A small sound classifier, trained from scratch.
Data: trained on synthesized solo parts of chorales (CocoChorales), 39062 training examples.
Rows from block 8, named by matrix and row number. Rows with one number belong to one attention dimension. Each number is 200 + 20 x the weight over its row's rms, rounded and kept within 0 to 999. All counts start at 0. After the name is the row's rms in percent of the matrix's.
# v: attention query, key and value (stacked) (model.blocks.8.attn.qkv.weight, 576x192, the v third), inputs 0-95
# proj: attention output (model.blocks.8.attn.proj.weight, 192x192, transposed), outputs 0-95
v.45,114,207,220,219,210,196,226,210,242,205,174,188,211,213,204,202,193,204,183,193,252,122,189,191,183,206,174,140,180,191,191,218,171,203,200,193,190,194,208,199,189,165,189,227,214,209,205,256,190,192,195,218,184,192,202,191,221,191,181,179,180,216,197,188,173,187,189,202,189,219,178,211,198,221,186,187,216,184,199,239,191,200,196,192,262,200,208,210,209,188,181,174,205,211,171,224,182
v.46,123,210,238,199,191,205,207,213,228,210,169,208,199,223,190,188,182,195,183,207,250,145,207,187,177,204,176,156,175,173,180,201,170,214,200,172,182,191,200,206,204,157,183,221,207,201,217,257,193,204,206,228,192,198,218,200,213,185,180,196,213,216,212,169,193,191,210,208,205,207,174,218,195,224,169,201,202,193,186,223,187,192,210,195,239,202,203,204,216,187,181,182,213,198,171,214,205
v.47,120,196,220,221,209,209,208,223,226,202,148,190,215,196,195,202,186,176,210,187,244,143,193,186,184,222,177,132,163,185,198,217,166,216,200,190,172,177,176,195,207,173,183,215,193,205,203,250,186,213,190,212,200,181,216,191,221,176,183,184,208,204,198,185,188,169,179,190,186,214,185,229,200,225,175,185,212,203,219,240,182,202,206,199,262,201,205,219,199,178,189,187,210,222,176,215,196
v.48,115,186,164,202,221,182,182,193,164,167,210,187,223,177,191,224,209,184,231,181,148,262,203,218,221,211,220,235,191,218,225,201,222,203,210,217,189,182,192,195,222,236,225,177,187,208,180,162,204,199,189,179,222,188,171,197,182,197,206,197,210,185,177,225,199,203,171,196,187,203,206,193,189,185,242,203,200,208,248,189,215,209,189,210,182,198,207,196,194,200,229,202,194,205,217,183,208
v.49,098,221,216,202,176,220,198,195,214,239,220,217,153,227,208,192,185,222,193,216,255,142,195,192,197,186,191,178,218,207,164,202,176,194,181,200,195,208,222,220,182,181,200,223,225,197,211,224,206,197,199,226,186,187,214,218,189,202,208,209,181,201,226,184,202,208,222,209,212,188,206,203,210,213,170,222,212,173,146,195,210,183,210,200,194,213,190,210,210,199,167,232,213,186,192,212,188
v.50,066,207,195,183,226,176,206,232,250,209,211,248,216,195,162,201,236,176,178,185,221,211,167,222,204,207,205,247,185,202,210,205,208,143,204,171,190,187,219,197,207,207,208,183,233,179,218,178,204,196,200,206,163,187,179,209,186,196,219,215,218,195,222,193,177,194,186,194,172,199,178,165,170,229,213,190,221,202,217,200,222,184,186,176,204,213,194,207,234,203,223,168,178,190,203,197,224
v.51,057,215,206,194,219,190,203,216,209,218,177,207,218,202,202,226,219,168,195,174,191,221,176,218,190,201,215,200,180,193,202,188,243,209,196,226,183,197,228,206,202,175,255,166,170,214,196,188,171,190,236,238,191,179,172,193,225,176,217,190,227,197,230,192,184,183,212,188,250,188,172,177,187,200,171,219,166,177,214,167,202,214,184,183,235,208,196,246,212,170,250,188,174,188,189,170,218
v.52,110,191,188,204,214,185,186,189,192,179,190,210,237,173,176,202,210,164,222,172,159,284,194,200,189,203,217,229,182,198,216,199,213,217,210,196,188,180,175,189,240,225,212,160,194,208,213,157,187,227,186,174,224,207,197,190,210,189,190,219,232,195,186,223,213,206,180,203,191,188,178,175,197,196,217,210,209,221,248,190,201,224,186,207,189,204,219,198,179,210,234,162,189,213,213,167,235
v.53,080,209,171,199,208,218,214,200,230,233,235,237,176,205,197,205,214,215,206,225,226,189,184,224,201,219,164,213,236,236,162,202,186,159,190,227,190,205,224,203,219,193,201,219,213,185,198,194,211,175,228,205,187,189,194,221,180,202,224,220,179,197,234,185,175,202,206,207,192,190,220,192,213,220,185,207,229,206,186,172,233,184,182,184,199,207,169,217,203,213,200,232,197,202,203,198,213
v.54,112,217,215,176,168,214,212,192,202,238,234,214,160,205,224,180,200,241,180,241,222,166,202,197,195,187,195,210,241,194,169,193,212,186,177,192,225,231,225,226,175,190,200,212,209,198,200,216,225,184,219,224,179,209,204,216,190,221,209,212,179,201,213,177,206,224,230,220,210,202,224,210,217,206,182,211,203,186,152,179,210,178,211,194,183,205,189,194,217,210,173,243,211,184,207,203,178
v.55,103,195,180,219,208,205,197,201,195,160,194,203,233,191,174,204,213,161,209,180,160,281,200,194,189,208,207,230,175,200,207,204,211,199,214,208,198,176,177,184,245,234,225,156,194,209,214,166,184,211,195,178,213,189,199,187,202,180,191,220,229,176,210,223,186,208,200,192,200,193,181,175,189,199,205,207,206,226,239,197,194,222,195,200,184,189,210,203,187,208,241,151,177,204,199,171,239
v.56,099,209,180,176,165,199,196,176,168,220,232,209,180,199,233,186,190,236,182,212,189,213,214,200,204,180,231,245,240,194,204,167,231,203,180,207,223,223,221,219,174,191,202,206,185,207,203,176,205,207,232,202,195,234,209,216,206,221,207,220,203,209,191,185,238,235,237,208,223,197,236,194,221,175,209,214,200,184,143,185,204,185,211,231,146,205,178,178,208,220,187,237,199,174,208,207,194
v.57,129,176,176,207,226,172,184,180,175,178,215,190,210,178,194,217,213,181,239,177,159,264,202,200,218,213,219,226,205,218,241,200,223,200,218,226,202,187,176,185,204,237,211,177,188,210,180,158,205,210,178,172,228,190,176,197,192,202,214,193,200,178,177,236,200,191,164,192,202,200,202,192,200,180,245,189,200,208,243,184,208,214,186,208,185,203,198,192,178,200,228,207,189,216,212,187,207
v.58,117,199,175,173,182,208,189,174,176,208,240,197,165,221,212,181,207,219,196,211,179,235,214,213,203,175,221,245,242,192,197,179,229,210,195,208,238,222,230,192,185,217,198,199,197,200,218,157,213,212,218,192,201,231,211,209,192,227,194,216,198,211,190,197,210,237,243,199,213,187,217,187,217,171,211,213,186,183,153,176,215,201,198,208,130,194,191,185,186,227,185,221,189,169,196,202,206
v.59,116,169,205,193,220,171,189,194,166,189,187,160,214,183,215,199,176,200,246,188,185,201,219,195,208,215,207,177,215,186,229,209,202,213,205,202,207,199,184,204,185,209,198,202,181,197,171,195,208,210,191,164,219,204,197,215,198,198,206,167,201,197,151,235,218,196,155,190,192,204,224,233,195,185,227,169,190,204,251,219,198,206,216,215,202,210,197,181,197,187,197,228,204,214,218,205,183
v.60,129,200,235,203,199,201,221,213,228,196,174,207,199,206,194,198,207,202,192,190,259,134,206,185,179,202,176,136,180,204,193,214,182,198,207,183,201,203,202,193,192,166,188,222,215,192,200,255,182,214,200,220,189,190,222,202,220,189,183,185,186,216,213,175,186,192,193,187,190,196,167,210,191,230,182,191,218,199,180,230,200,192,207,186,264,210,203,210,203,193,183,174,209,221,183,231,193
v.61,124,196,171,199,201,195,180,180,181,181,219,206,207,181,188,210,223,189,220,183,140,283,207,207,210,193,222,257,207,208,215,183,235,204,221,219,209,194,185,199,226,235,215,175,193,204,200,145,198,215,184,183,212,208,188,190,189,202,195,215,211,180,182,233,212,216,188,189,195,201,211,177,198,182,233,211,201,211,226,185,212,210,184,200,151,187,212,186,185,220,229,203,185,198,214,177,207
v.62,123,214,205,187,176,226,195,194,196,212,182,215,205,210,182,181,193,183,187,203,162,255,193,205,188,205,214,248,195,192,169,175,216,228,207,187,192,189,196,206,246,205,198,185,178,205,245,192,190,214,217,209,198,212,196,184,215,194,171,232,230,188,203,208,219,213,228,227,208,208,185,171,213,186,184,213,206,227,174,186,193,234,212,209,170,187,209,199,198,206,215,154,182,177,185,167,248
v.63,128,206,174,189,203,197,174,184,161,199,202,198,201,176,199,207,202,190,221,194,152,267,189,213,224,211,223,257,202,211,205,191,224,193,203,208,180,190,190,211,216,240,222,171,185,196,192,156,216,190,195,173,205,195,175,203,177,192,218,219,216,178,200,223,215,202,186,210,195,188,221,186,205,177,222,206,193,213,221,161,209,203,192,197,153,205,211,205,200,202,214,223,198,198,220,158,212
v.64,056,182,208,175,187,187,199,197,191,203,212,199,221,185,179,207,168,217,184,182,203,194,202,178,205,241,214,205,186,190,203,210,208,180,157,191,200,217,201,186,167,199,188,254,204,186,162,213,212,181,201,243,233,215,218,197,178,181,227,199,184,229,213,199,193,189,193,191,232,239,177,196,203,166,207,243,213,206,218,194,228,250,184,211,187,186,190,215,198,217,193,208,186,207,241,165,178
v.65,050,210,170,184,236,197,211,176,178,195,212,207,207,221,230,190,246,192,203,222,187,199,185,227,218,201,195,198,205,222,201,193,195,195,207,193,184,168,199,263,190,212,222,222,221,212,187,209,167,193,181,204,169,178,225,191,214,184,244,224,214,200,179,171,208,221,189,205,169,177,196,188,212,180,208,172,175,168,228,215,210,151,200,216,194,204,221,211,217,226,198,200,197,202,173,221,195
v.66,092,223,210,216,210,201,206,200,214,197,189,205,191,236,206,217,224,191,211,173,214,173,194,179,207,176,228,161,234,226,184,226,199,207,207,203,192,189,198,184,184,193,209,166,206,191,218,212,212,184,207,195,213,196,188,196,228,213,159,172,198,210,236,214,198,210,160,189,197,185,200,203,210,251,190,200,178,202,163,220,198,172,197,219,213,209,205,161,210,216,219,174,211,205,175,211,198
v.67,124,205,201,220,192,216,204,227,233,209,181,180,185,257,204,200,210,180,215,214,227,159,206,217,179,185,196,155,215,195,187,233,218,202,214,177,166,226,236,237,208,185,201,188,192,224,186,217,188,191,213,195,208,203,199,196,208,207,207,204,186,188,192,222,207,192,201,213,161,191,228,211,207,242,190,176,198,190,176,216,170,180,200,196,228,203,189,170,201,152,227,194,210,188,153,195,196
v.68,092,193,210,190,184,216,187,222,209,207,194,179,203,179,194,190,167,196,211,222,194,222,200,257,175,213,206,230,174,169,186,193,210,195,202,189,202,221,208,238,225,188,188,202,206,216,167,187,183,207,195,212,170,183,210,194,173,176,235,231,193,188,199,183,192,194,217,201,190,202,188,198,166,175,209,179,212,216,239,177,215,209,180,203,208,190,189,243,175,163,186,225,173,208,182,167,202
v.69,103,201,202,222,205,190,199,216,238,188,172,197,182,239,200,195,233,203,200,192,224,157,195,160,198,182,200,177,214,213,194,209,207,213,203,188,188,196,201,209,208,161,209,172,209,216,230,200,192,200,213,200,205,221,191,194,217,215,161,215,200,194,229,205,207,214,208,196,219,206,221,191,206,226,167,196,188,198,149,233,161,179,224,206,234,209,216,174,210,200,235,159,210,196,178,210,235
v.70,108,215,212,197,193,194,209,205,201,222,168,198,194,209,255,189,183,200,182,245,203,165,218,180,207,207,194,172,212,191,175,200,214,190,187,187,154,245,251,237,203,191,223,199,209,206,191,204,191,204,191,189,196,233,187,212,220,205,184,226,206,193,211,205,238,201,218,219,171,224,223,218,201,221,160,182,192,186,158,200,178,208,207,187,211,206,191,210,205,174,200,200,188,188,180,206,209
v.71,107,177,192,197,198,220,189,215,199,205,222,180,190,208,169,212,211,193,219,193,200,212,187,269,175,189,183,221,189,193,200,213,230,210,218,187,213,183,190,223,209,203,189,198,184,205,188,204,195,195,217,212,197,170,225,194,172,201,227,177,208,185,159,204,177,196,198,211,198,177,172,196,172,175,249,188,209,185,253,185,210,191,170,195,182,183,184,196,195,176,200,238,198,204,182,193,164
v.72,059,192,209,172,197,207,206,203,188,182,197,174,181,207,189,196,205,171,230,210,220,211,221,230,180,211,234,197,208,187,200,229,204,186,218,187,181,199,198,190,204,215,226,201,217,189,152,232,226,215,177,207,205,206,222,205,197,219,219,183,214,213,188,228,202,171,179,200,181,188,179,205,186,189,218,206,164,195,238,205,185,186,174,209,202,194,210,210,228,209,205,162,210,206,243,212,165
v.73,126,208,188,211,211,194,206,188,198,189,203,220,210,197,201,225,211,201,184,173,203,196,198,142,219,209,210,195,203,234,226,189,161,207,180,212,222,169,175,145,177,202,193,207,211,183,228,185,205,205,200,190,202,214,193,206,206,198,171,202,215,220,236,172,175,204,190,184,224,230,183,182,213,223,207,226,214,226,179,201,204,207,214,196,191,212,223,194,217,248,194,184,212,207,221,216,219
v.74,089,208,197,193,199,186,175,175,186,200,202,213,222,155,194,187,184,214,150,207,183,212,171,171,222,210,183,222,181,177,195,155,158,192,206,215,195,188,172,198,194,192,179,226,203,196,242,173,187,206,196,203,183,198,206,189,191,184,182,221,226,211,219,151,206,192,234,195,237,220,192,199,199,167,180,226,223,196,194,202,205,214,241,174,188,202,200,227,180,209,169,218,198,182,222,196,217
v.75,135,193,187,178,183,213,183,204,172,210,203,192,199,169,199,178,168,188,199,229,177,224,199,269,197,196,193,235,195,174,179,193,215,201,196,196,203,208,210,232,225,216,199,208,186,193,167,197,201,203,199,199,187,185,210,193,191,181,240,205,203,195,162,219,204,201,216,218,187,187,196,209,182,155,216,196,197,198,248,172,214,211,183,203,185,194,180,208,195,172,168,246,184,201,190,176,189
v.76,109,183,192,217,205,198,195,219,192,193,215,195,189,214,133,220,234,192,208,178,184,223,182,255,182,187,194,234,199,205,228,197,220,218,240,204,239,156,156,196,198,202,169,188,195,231,207,181,189,192,219,205,208,148,206,178,191,219,216,158,201,194,170,185,167,195,191,188,225,170,166,179,202,180,246,207,209,195,238,211,208,197,184,204,189,191,196,192,189,198,209,222,214,207,190,191,186
v.77,084,147,201,191,195,200,190,223,198,185,207,180,181,203,232,195,161,179,215,196,217,224,249,232,191,219,219,204,175,197,204,213,224,213,185,193,182,225,212,202,222,213,215,189,198,195,153,216,196,189,164,186,191,218,224,197,194,202,216,199,191,221,199,194,194,212,177,197,160,202,176,219,174,189,213,170,213,202,224,192,222,214,187,226,187,196,214,234,197,173,208,190,188,214,195,184,209
v.78,070,156,200,191,200,200,219,212,194,183,230,187,208,192,202,214,205,186,200,204,180,208,221,235,172,227,188,217,162,175,244,219,229,226,194,209,211,229,215,193,206,227,192,219,214,199,153,195,226,189,181,220,214,217,227,195,211,189,225,191,185,204,161,202,179,190,189,192,164,218,194,209,198,203,232,195,209,209,234,184,221,234,177,223,184,177,186,192,229,191,174,189,213,215,235,189,161
v.79,113,191,193,179,194,189,195,198,170,207,212,196,208,158,189,195,166,205,191,221,173,235,201,267,207,203,187,250,195,168,200,181,208,204,203,215,210,210,199,223,217,215,207,215,198,189,168,192,206,199,198,202,190,183,212,200,183,173,233,211,196,198,165,209,205,199,215,214,203,185,193,210,191,140,215,190,191,199,249,174,224,211,186,203,190,193,178,218,189,187,171,238,189,194,221,189,189
v.80,121,187,189,200,195,203,181,219,190,187,215,193,203,189,138,201,213,194,218,196,192,237,174,278,190,186,186,253,189,194,209,206,217,209,231,208,230,177,169,209,192,210,187,189,186,223,192,192,185,203,218,213,199,163,213,188,162,202,217,173,209,200,176,197,174,191,190,202,226,168,165,182,178,165,243,196,200,193,253,194,214,192,187,200,193,183,188,211,192,196,208,225,196,204,190,183,186
proj.45,105,201,205,187,186,187,203,217,167,194,201,187,189,187,200,185,195,195,159,221,220,197,194,208,207,211,201,212,186,200,260,203,211,207,199,199,200,203,203,206,173,163,225,211,173,158,166,251,203,201,196,215,202,192,201,195,200,202,190,149,213,228,194,212,251,198,193,185,200,206,185,191,205,197,205,213,193,206,198,196,182,194,235,209,197,184,181,209,197,201,210,202,171,181,210,200,147
proj.46,126,205,192,190,193,199,195,216,149,196,197,211,197,197,201,170,199,200,197,204,217,199,205,212,197,207,210,212,184,199,223,203,204,197,188,200,199,201,195,193,202,173,213,203,191,159,181,260,196,211,200,216,201,196,206,196,198,182,171,167,220,242,198,198,250,193,211,199,199,190,203,206,166,196,178,207,197,202,200,197,203,190,242,192,199,198,191,180,202,205,197,207,134,181,226,201,176
proj.47,116,201,201,193,194,182,197,206,188,207,187,189,199,191,199,157,196,197,173,211,208,201,205,206,207,213,211,217,225,197,214,192,214,207,203,198,218,198,199,199,186,164,234,203,163,154,199,256,199,224,191,215,194,196,210,191,195,174,160,149,228,222,197,224,257,194,192,202,203,200,194,193,270,198,171,204,198,199,202,193,187,203,234,202,205,179,176,176,200,199,204,206,192,180,217,194,149
proj.48,100,206,218,203,192,196,198,172,238,201,192,200,193,185,205,206,196,194,202,199,171,202,204,186,206,202,201,207,246,209,174,205,203,202,225,195,208,218,196,192,210,216,195,202,195,238,246,157,205,223,206,201,207,210,213,195,198,177,164,224,204,145,191,225,200,205,191,210,197,210,190,202,280,196,193,201,188,200,214,188,197,202,194,199,195,188,188,211,195,199,192,200,280,210,197,197,202
proj.49,080,204,161,199,206,190,205,226,185,197,200,204,190,205,188,217,207,216,176,207,235,188,219,186,194,193,189,189,144,195,196,193,196,185,185,187,199,179,210,210,181,233,218,205,229,200,130,203,211,156,200,203,179,201,209,211,197,244,276,182,183,229,232,182,192,206,212,191,202,182,214,213,160,205,241,195,210,202,164,190,197,190,169,192,205,175,214,186,206,211,215,206,163,205,193,200,208
proj.50,070,191,152,174,200,182,207,177,160,179,210,223,212,210,187,199,195,218,208,178,216,215,191,174,227,224,199,188,216,200,173,212,186,209,240,227,210,167,191,178,190,173,211,182,214,220,189,199,191,182,168,179,200,212,201,186,218,213,163,212,184,205,234,201,209,190,217,192,209,199,204,192,202,173,221,208,136,178,214,204,200,226,180,194,203,181,228,184,202,212,164,211,191,176,205,231,207
proj.51,058,195,195,166,159,197,168,197,172,219,201,208,211,232,189,203,210,229,192,179,220,208,199,215,183,172,189,248,227,221,187,184,188,210,224,188,198,208,208,212,205,197,182,196,172,204,254,227,188,194,208,183,190,212,191,201,197,212,186,212,193,216,177,213,219,188,225,186,237,254,187,224,211,179,263,166,201,227,206,219,193,181,216,181,181,211,185,202,195,178,184,200,199,185,172,224,212
proj.52,097,196,200,195,200,201,203,179,220,197,195,230,207,201,205,176,202,201,228,174,169,225,196,208,203,211,218,199,235,201,155,193,196,206,224,205,200,217,186,193,237,151,203,185,177,219,267,191,196,233,197,210,196,219,210,207,199,162,127,235,225,179,193,200,220,202,204,200,203,194,201,195,255,201,140,197,197,207,206,217,224,209,212,202,193,220,180,198,206,202,178,206,244,212,233,195,219
proj.53,081,199,131,180,215,171,203,196,168,215,197,238,185,174,187,212,192,202,161,232,223,195,209,195,186,183,159,206,172,212,190,191,207,178,211,190,189,190,219,207,177,209,230,204,226,197,151,187,196,153,211,224,200,195,219,195,185,226,251,212,170,200,217,221,242,200,211,190,199,191,205,205,197,203,242,191,189,195,195,204,180,209,166,200,202,167,204,176,201,206,195,194,219,206,191,206,207
proj.54,097,194,186,213,207,217,203,244,189,194,219,191,200,203,196,223,208,206,202,200,214,190,204,191,196,176,176,199,163,201,221,205,190,180,168,205,189,183,212,205,184,236,198,207,240,197,147,183,204,160,208,195,194,189,187,211,197,240,271,199,178,220,215,180,170,206,195,201,190,197,212,210,117,201,239,194,213,194,192,201,199,190,180,198,209,196,223,195,210,203,206,200,155,204,174,207,225
proj.55,087,206,190,177,209,198,200,164,199,197,195,244,203,203,191,182,203,194,222,183,164,210,196,201,201,210,225,193,225,196,162,193,189,209,247,199,195,212,189,209,235,126,219,198,175,228,248,179,192,211,189,219,196,204,211,203,195,169,126,236,207,184,200,186,210,203,215,190,209,188,209,192,251,202,145,193,192,203,208,223,225,218,212,200,193,212,212,208,199,203,185,204,223,208,242,197,226
proj.56,085,208,228,222,213,239,207,223,218,195,201,183,207,210,190,208,196,207,222,198,209,198,178,211,201,179,184,185,172,185,207,214,178,185,169,212,191,188,190,192,218,249,169,200,219,201,191,179,189,196,204,173,198,197,185,201,191,207,243,216,202,225,191,168,131,209,203,200,186,197,210,209,87,205,208,202,224,194,202,211,221,190,175,205,223,232,208,205,208,202,198,195,172,199,187,204,242
proj.57,136,195,221,206,188,202,196,188,262,206,194,178,200,193,199,198,203,206,192,198,179,206,190,190,206,203,200,193,239,202,169,201,208,201,211,199,206,204,198,197,208,209,200,201,180,224,239,169,204,229,210,193,200,219,212,196,198,183,192,216,216,165,192,217,187,195,187,206,195,218,194,202,275,192,196,203,203,195,204,194,203,211,175,205,196,194,172,208,200,208,194,207,283,201,201,196,201
proj.58,112,201,222,208,201,225,203,217,231,190,220,185,195,210,198,211,200,218,207,192,193,207,188,204,193,188,185,175,167,199,197,199,185,181,166,206,191,193,214,194,218,241,181,195,219,222,189,162,195,190,216,181,197,221,193,204,197,218,256,230,196,215,201,173,133,200,216,191,187,201,216,210,90,197,220,191,221,192,197,214,220,193,165,196,204,229,216,203,208,208,219,195,173,197,203,206,245
proj.59,129,203,255,224,194,210,199,219,248,203,199,145,193,191,218,172,198,182,175,214,193,201,204,200,213,207,196,212,260,198,221,218,214,201,159,199,216,203,203,189,183,243,190,207,180,163,227,219,206,247,201,182,200,197,199,189,200,178,199,161,224,196,188,220,204,202,173,214,179,209,189,191,238,200,178,206,211,196,207,182,202,209,216,207,217,187,168,175,204,199,205,199,238,184,179,203,162
proj.60,132,201,195,183,206,164,199,202,184,193,207,212,205,187,203,189,200,204,173,204,236,192,192,206,206,205,201,202,196,204,250,201,206,205,209,195,205,197,201,198,164,144,255,195,174,152,160,251,206,211,196,200,198,178,198,201,203,217,176,164,229,230,198,196,249,203,199,162,208,205,198,193,203,197,192,215,202,193,197,203,201,211,225,205,205,199,177,198,201,208,212,199,169,193,218,205,139
proj.61,122,197,217,202,199,212,195,185,250,200,202,193,200,198,197,198,200,202,220,190,152,210,190,193,201,199,196,196,217,202,162,198,197,205,216,202,198,209,194,198,236,206,193,188,198,251,256,139,206,207,202,199,194,224,192,206,199,190,190,254,204,164,194,206,170,204,192,205,200,200,203,198,231,203,184,198,197,190,207,209,209,195,173,202,189,215,200,224,200,206,192,202,261,220,209,193,247
proj.62,125,197,196,193,201,222,199,201,153,192,202,220,200,209,197,190,206,203,224,180,162,215,193,227,178,194,207,211,177,194,187,194,184,194,215,208,198,222,181,199,265,188,169,203,200,227,254,188,188,196,202,214,207,225,198,210,194,162,153,244,202,205,200,193,203,204,219,215,207,191,201,201,161,198,177,192,191,214,206,222,213,177,224,195,182,221,214,210,200,184,182,204,158,209,230,189,264
proj.63,131,197,183,217,200,216,201,187,224,204,194,208,202,207,205,210,200,195,233,194,167,200,223,184,196,192,205,206,228,197,136,193,196,190,216,203,203,204,194,197,218,232,183,192,226,243,235,150,195,201,199,205,195,202,211,201,198,181,196,234,180,152,203,207,185,198,198,238,194,196,205,206,255,205,186,191,196,206,200,190,202,204,178,192,191,189,215,185,202,194,188,212,257,208,185,194,241
proj.64,056,210,185,225,191,220,224,214,200,239,222,204,214,167,185,215,176,194,210,202,188,157,195,216,217,168,224,196,183,146,174,209,244,213,208,208,208,205,194,197,210,159,160,172,222,224,192,226,229,175,197,204,173,197,187,220,195,198,200,201,184,194,185,198,234,220,182,185,207,209,206,202,201,191,215,210,216,186,221,184,184,198,192,178,198,212,203,177,187,190,189,218,222,206,245,204,206
proj.65,059,185,226,185,203,182,195,203,204,211,180,197,170,217,205,187,212,197,182,198,238,233,200,222,196,218,192,214,204,243,196,195,203,213,204,186,200,176,198,226,193,193,184,208,209,231,221,194,163,197,169,180,206,226,195,206,188,198,214,169,197,189,210,207,212,181,218,202,193,218,208,201,216,180,202,212,240,235,190,189,173,138,193,219,210,208,187,223,207,199,235,236,193,165,188,196,191
proj.66,087,192,248,191,175,208,185,210,183,196,192,130,202,208,195,190,189,209,143,195,173,215,214,219,220,192,187,195,202,175,270,210,187,176,192,200,208,199,204,200,194,222,200,206,147,185,192,174,207,188,195,186,218,186,205,215,186,223,195,217,214,238,186,208,220,198,183,202,197,167,197,221,236,201,185,187,199,197,192,201,194,167,235,213,187,161,180,219,198,176,193,218,198,192,157,184,188
proj.67,127,210,217,186,192,220,202,197,227,200,196,181,204,206,206,195,199,213,184,204,167,207,207,192,203,202,197,204,255,182,275,213,194,204,191,197,202,201,225,201,177,216,240,209,199,180,178,208,207,188,209,172,216,152,184,198,197,191,196,188,215,184,195,195,229,209,207,230,199,196,195,190,182,198,225,215,207,198,187,195,203,207,264,200,199,154,195,219,192,183,210,203,165,136,161,154,148
proj.68,090,206,144,180,219,184,199,175,173,190,201,270,195,216,199,197,200,204,243,201,239,186,216,158,174,211,228,191,189,180,156,189,214,202,216,215,179,187,187,212,207,189,220,198,244,222,193,240,216,195,194,238,196,224,216,186,197,168,211,177,180,156,218,193,226,185,205,201,204,224,195,201,196,206,221,191,189,205,191,197,205,207,194,193,213,188,198,177,206,201,209,189,195,203,203,205,194
proj.69,098,203,232,184,201,222,192,208,225,205,203,161,201,195,204,211,190,217,189,196,160,210,198,200,206,200,193,197,208,188,236,195,189,197,190,200,207,203,212,206,170,189,225,192,192,180,183,183,206,201,199,158,204,159,180,213,190,244,181,202,243,239,198,183,185,186,188,219,172,185,215,193,179,210,179,206,216,177,204,207,215,219,254,201,213,212,190,219,203,209,190,200,156,164,172,179,188
proj.70,106,196,200,186,204,204,207,207,230,197,201,217,198,186,199,244,197,211,262,208,169,199,211,181,191,204,206,212,247,202,217,205,198,202,183,195,197,208,203,198,146,208,192,202,252,179,176,199,199,203,200,150,207,148,209,197,204,238,190,181,209,178,199,194,194,189,219,242,208,205,197,206,161,188,206,200,219,200,189,195,204,241,230,196,191,196,191,191,190,201,199,202,165,164,146,194,164
proj.71,102,202,191,190,201,198,194,182,185,200,202,222,194,208,204,163,204,210,198,202,236,199,196,200,192,205,207,203,195,194,197,212,206,211,218,199,190,181,201,205,243,222,203,201,196,227,229,231,208,211,195,257,212,247,208,190,209,127,211,190,204,167,196,218,222,215,215,197,198,210,200,211,196,180,251,213,179,205,185,189,216,165,206,188,208,184,205,196,199,205,224,196,189,175,230,181,194
proj.72,065,182,205,205,188,175,204,224,177,206,200,205,197,217,228,180,166,209,187,233,208,210,207,153,219,184,202,203,182,182,224,190,210,206,216,189,202,201,185,193,199,192,194,185,194,209,189,218,201,199,203,218,230,213,216,200,184,195,210,166,198,221,198,202,250,227,206,197,190,197,194,214,214,191,188,190,186,193,190,188,238,174,207,171,196,171,197,179,209,162,189,215,197,193,174,184,183
proj.73,127,207,222,215,201,195,203,230,173,200,211,175,196,197,195,239,198,183,167,193,204,193,206,205,213,200,197,189,159,205,185,204,194,196,211,198,200,200,186,202,202,190,176,196,185,212,189,174,205,182,199,208,182,190,186,208,192,235,180,238,198,254,204,203,185,199,179,183,188,191,213,198,251,216,158,172,198,208,216,199,195,193,197,202,196,214,219,201,209,200,177,198,216,251,216,226,249
proj.74,089,200,180,216,218,191,215,173,168,200,189,238,201,186,182,227,210,188,241,202,235,178,199,209,181,204,201,210,165,221,132,193,200,189,179,222,191,207,192,212,193,198,161,202,233,195,198,196,197,205,187,172,176,209,209,194,195,219,192,190,178,198,220,213,147,175,203,188,201,218,202,189,174,216,187,203,208,210,219,223,197,238,161,192,208,252,208,214,183,223,206,187,186,232,232,236,238
proj.75,156,198,147,194,199,194,196,168,200,193,192,240,196,197,204,159,200,214,243,207,212,199,206,206,192,207,208,210,203,196,158,191,209,204,197,203,192,201,196,204,216,228,198,197,217,214,230,216,195,218,193,220,208,246,225,192,209,153,228,169,164,136,203,214,200,189,224,212,215,198,190,201,176,190,233,218,182,198,195,196,193,193,168,197,193,196,190,171,187,207,218,207,207,180,210,212,192
proj.76,112,208,214,205,204,219,197,188,176,198,202,175,209,199,198,149,205,206,147,191,214,189,189,223,204,197,188,198,166,199,203,202,209,193,220,202,198,191,211,203,260,202,206,187,148,230,227,203,199,202,204,240,199,253,191,209,197,150,201,223,213,216,202,203,204,202,192,177,189,194,201,193,193,198,211,216,187,198,206,206,201,160,205,198,210,205,207,225,197,197,213,198,197,185,248,185,225
proj.77,085,202,206,196,194,186,191,194,192,212,193,225,207,197,210,197,209,198,241,200,237,223,194,176,216,196,213,210,216,178,199,210,214,174,215,226,210,199,168,209,206,184,235,181,200,203,230,255,215,191,204,236,200,209,222,183,180,167,195,194,193,191,202,206,237,211,218,189,195,178,210,193,242,195,222,202,200,209,197,215,213,180,193,206,207,161,189,181,214,208,211,200,209,207,168,224,190
proj.78,071,205,189,202,203,216,182,215,234,220,208,188,202,193,192,203,185,206,235,180,196,203,179,188,199,202,205,196,217,169,222,213,237,221,230,202,213,204,199,194,216,175,225,173,196,233,200,226,212,182,186,248,203,173,193,190,203,175,218,177,203,196,180,188,225,244,181,206,183,204,192,200,206,178,223,203,214,184,191,185,223,190,209,195,197,204,228,156,212,197,193,191,238,183,233,183,185
proj.79,106,200,139,197,212,191,202,183,197,193,200,248,210,206,202,160,205,201,239,203,228,190,198,200,194,206,209,199,189,203,142,186,214,203,207,196,190,196,190,201,223,199,190,194,216,219,221,207,180,211,197,217,197,258,223,204,206,166,230,179,167,155,205,202,198,197,209,199,213,214,183,193,176,197,215,204,198,200,207,197,192,204,142,194,198,217,190,168,196,203,213,193,226,200,223,220,209
proj.80,127,196,184,197,206,202,202,170,167,198,198,215,201,199,198,144,203,207,171,194,217,195,192,218,199,199,202,204,156,198,166,193,202,203,218,189,187,197,204,201,262,193,197,202,168,228,236,209,199,208,200,238,203,280,211,203,201,154,209,214,192,193,201,204,202,196,197,177,204,193,198,204,185,200,211,212,183,192,205,207,207,177,179,197,202,199,188,213,197,204,206,193,195,194,261,201,228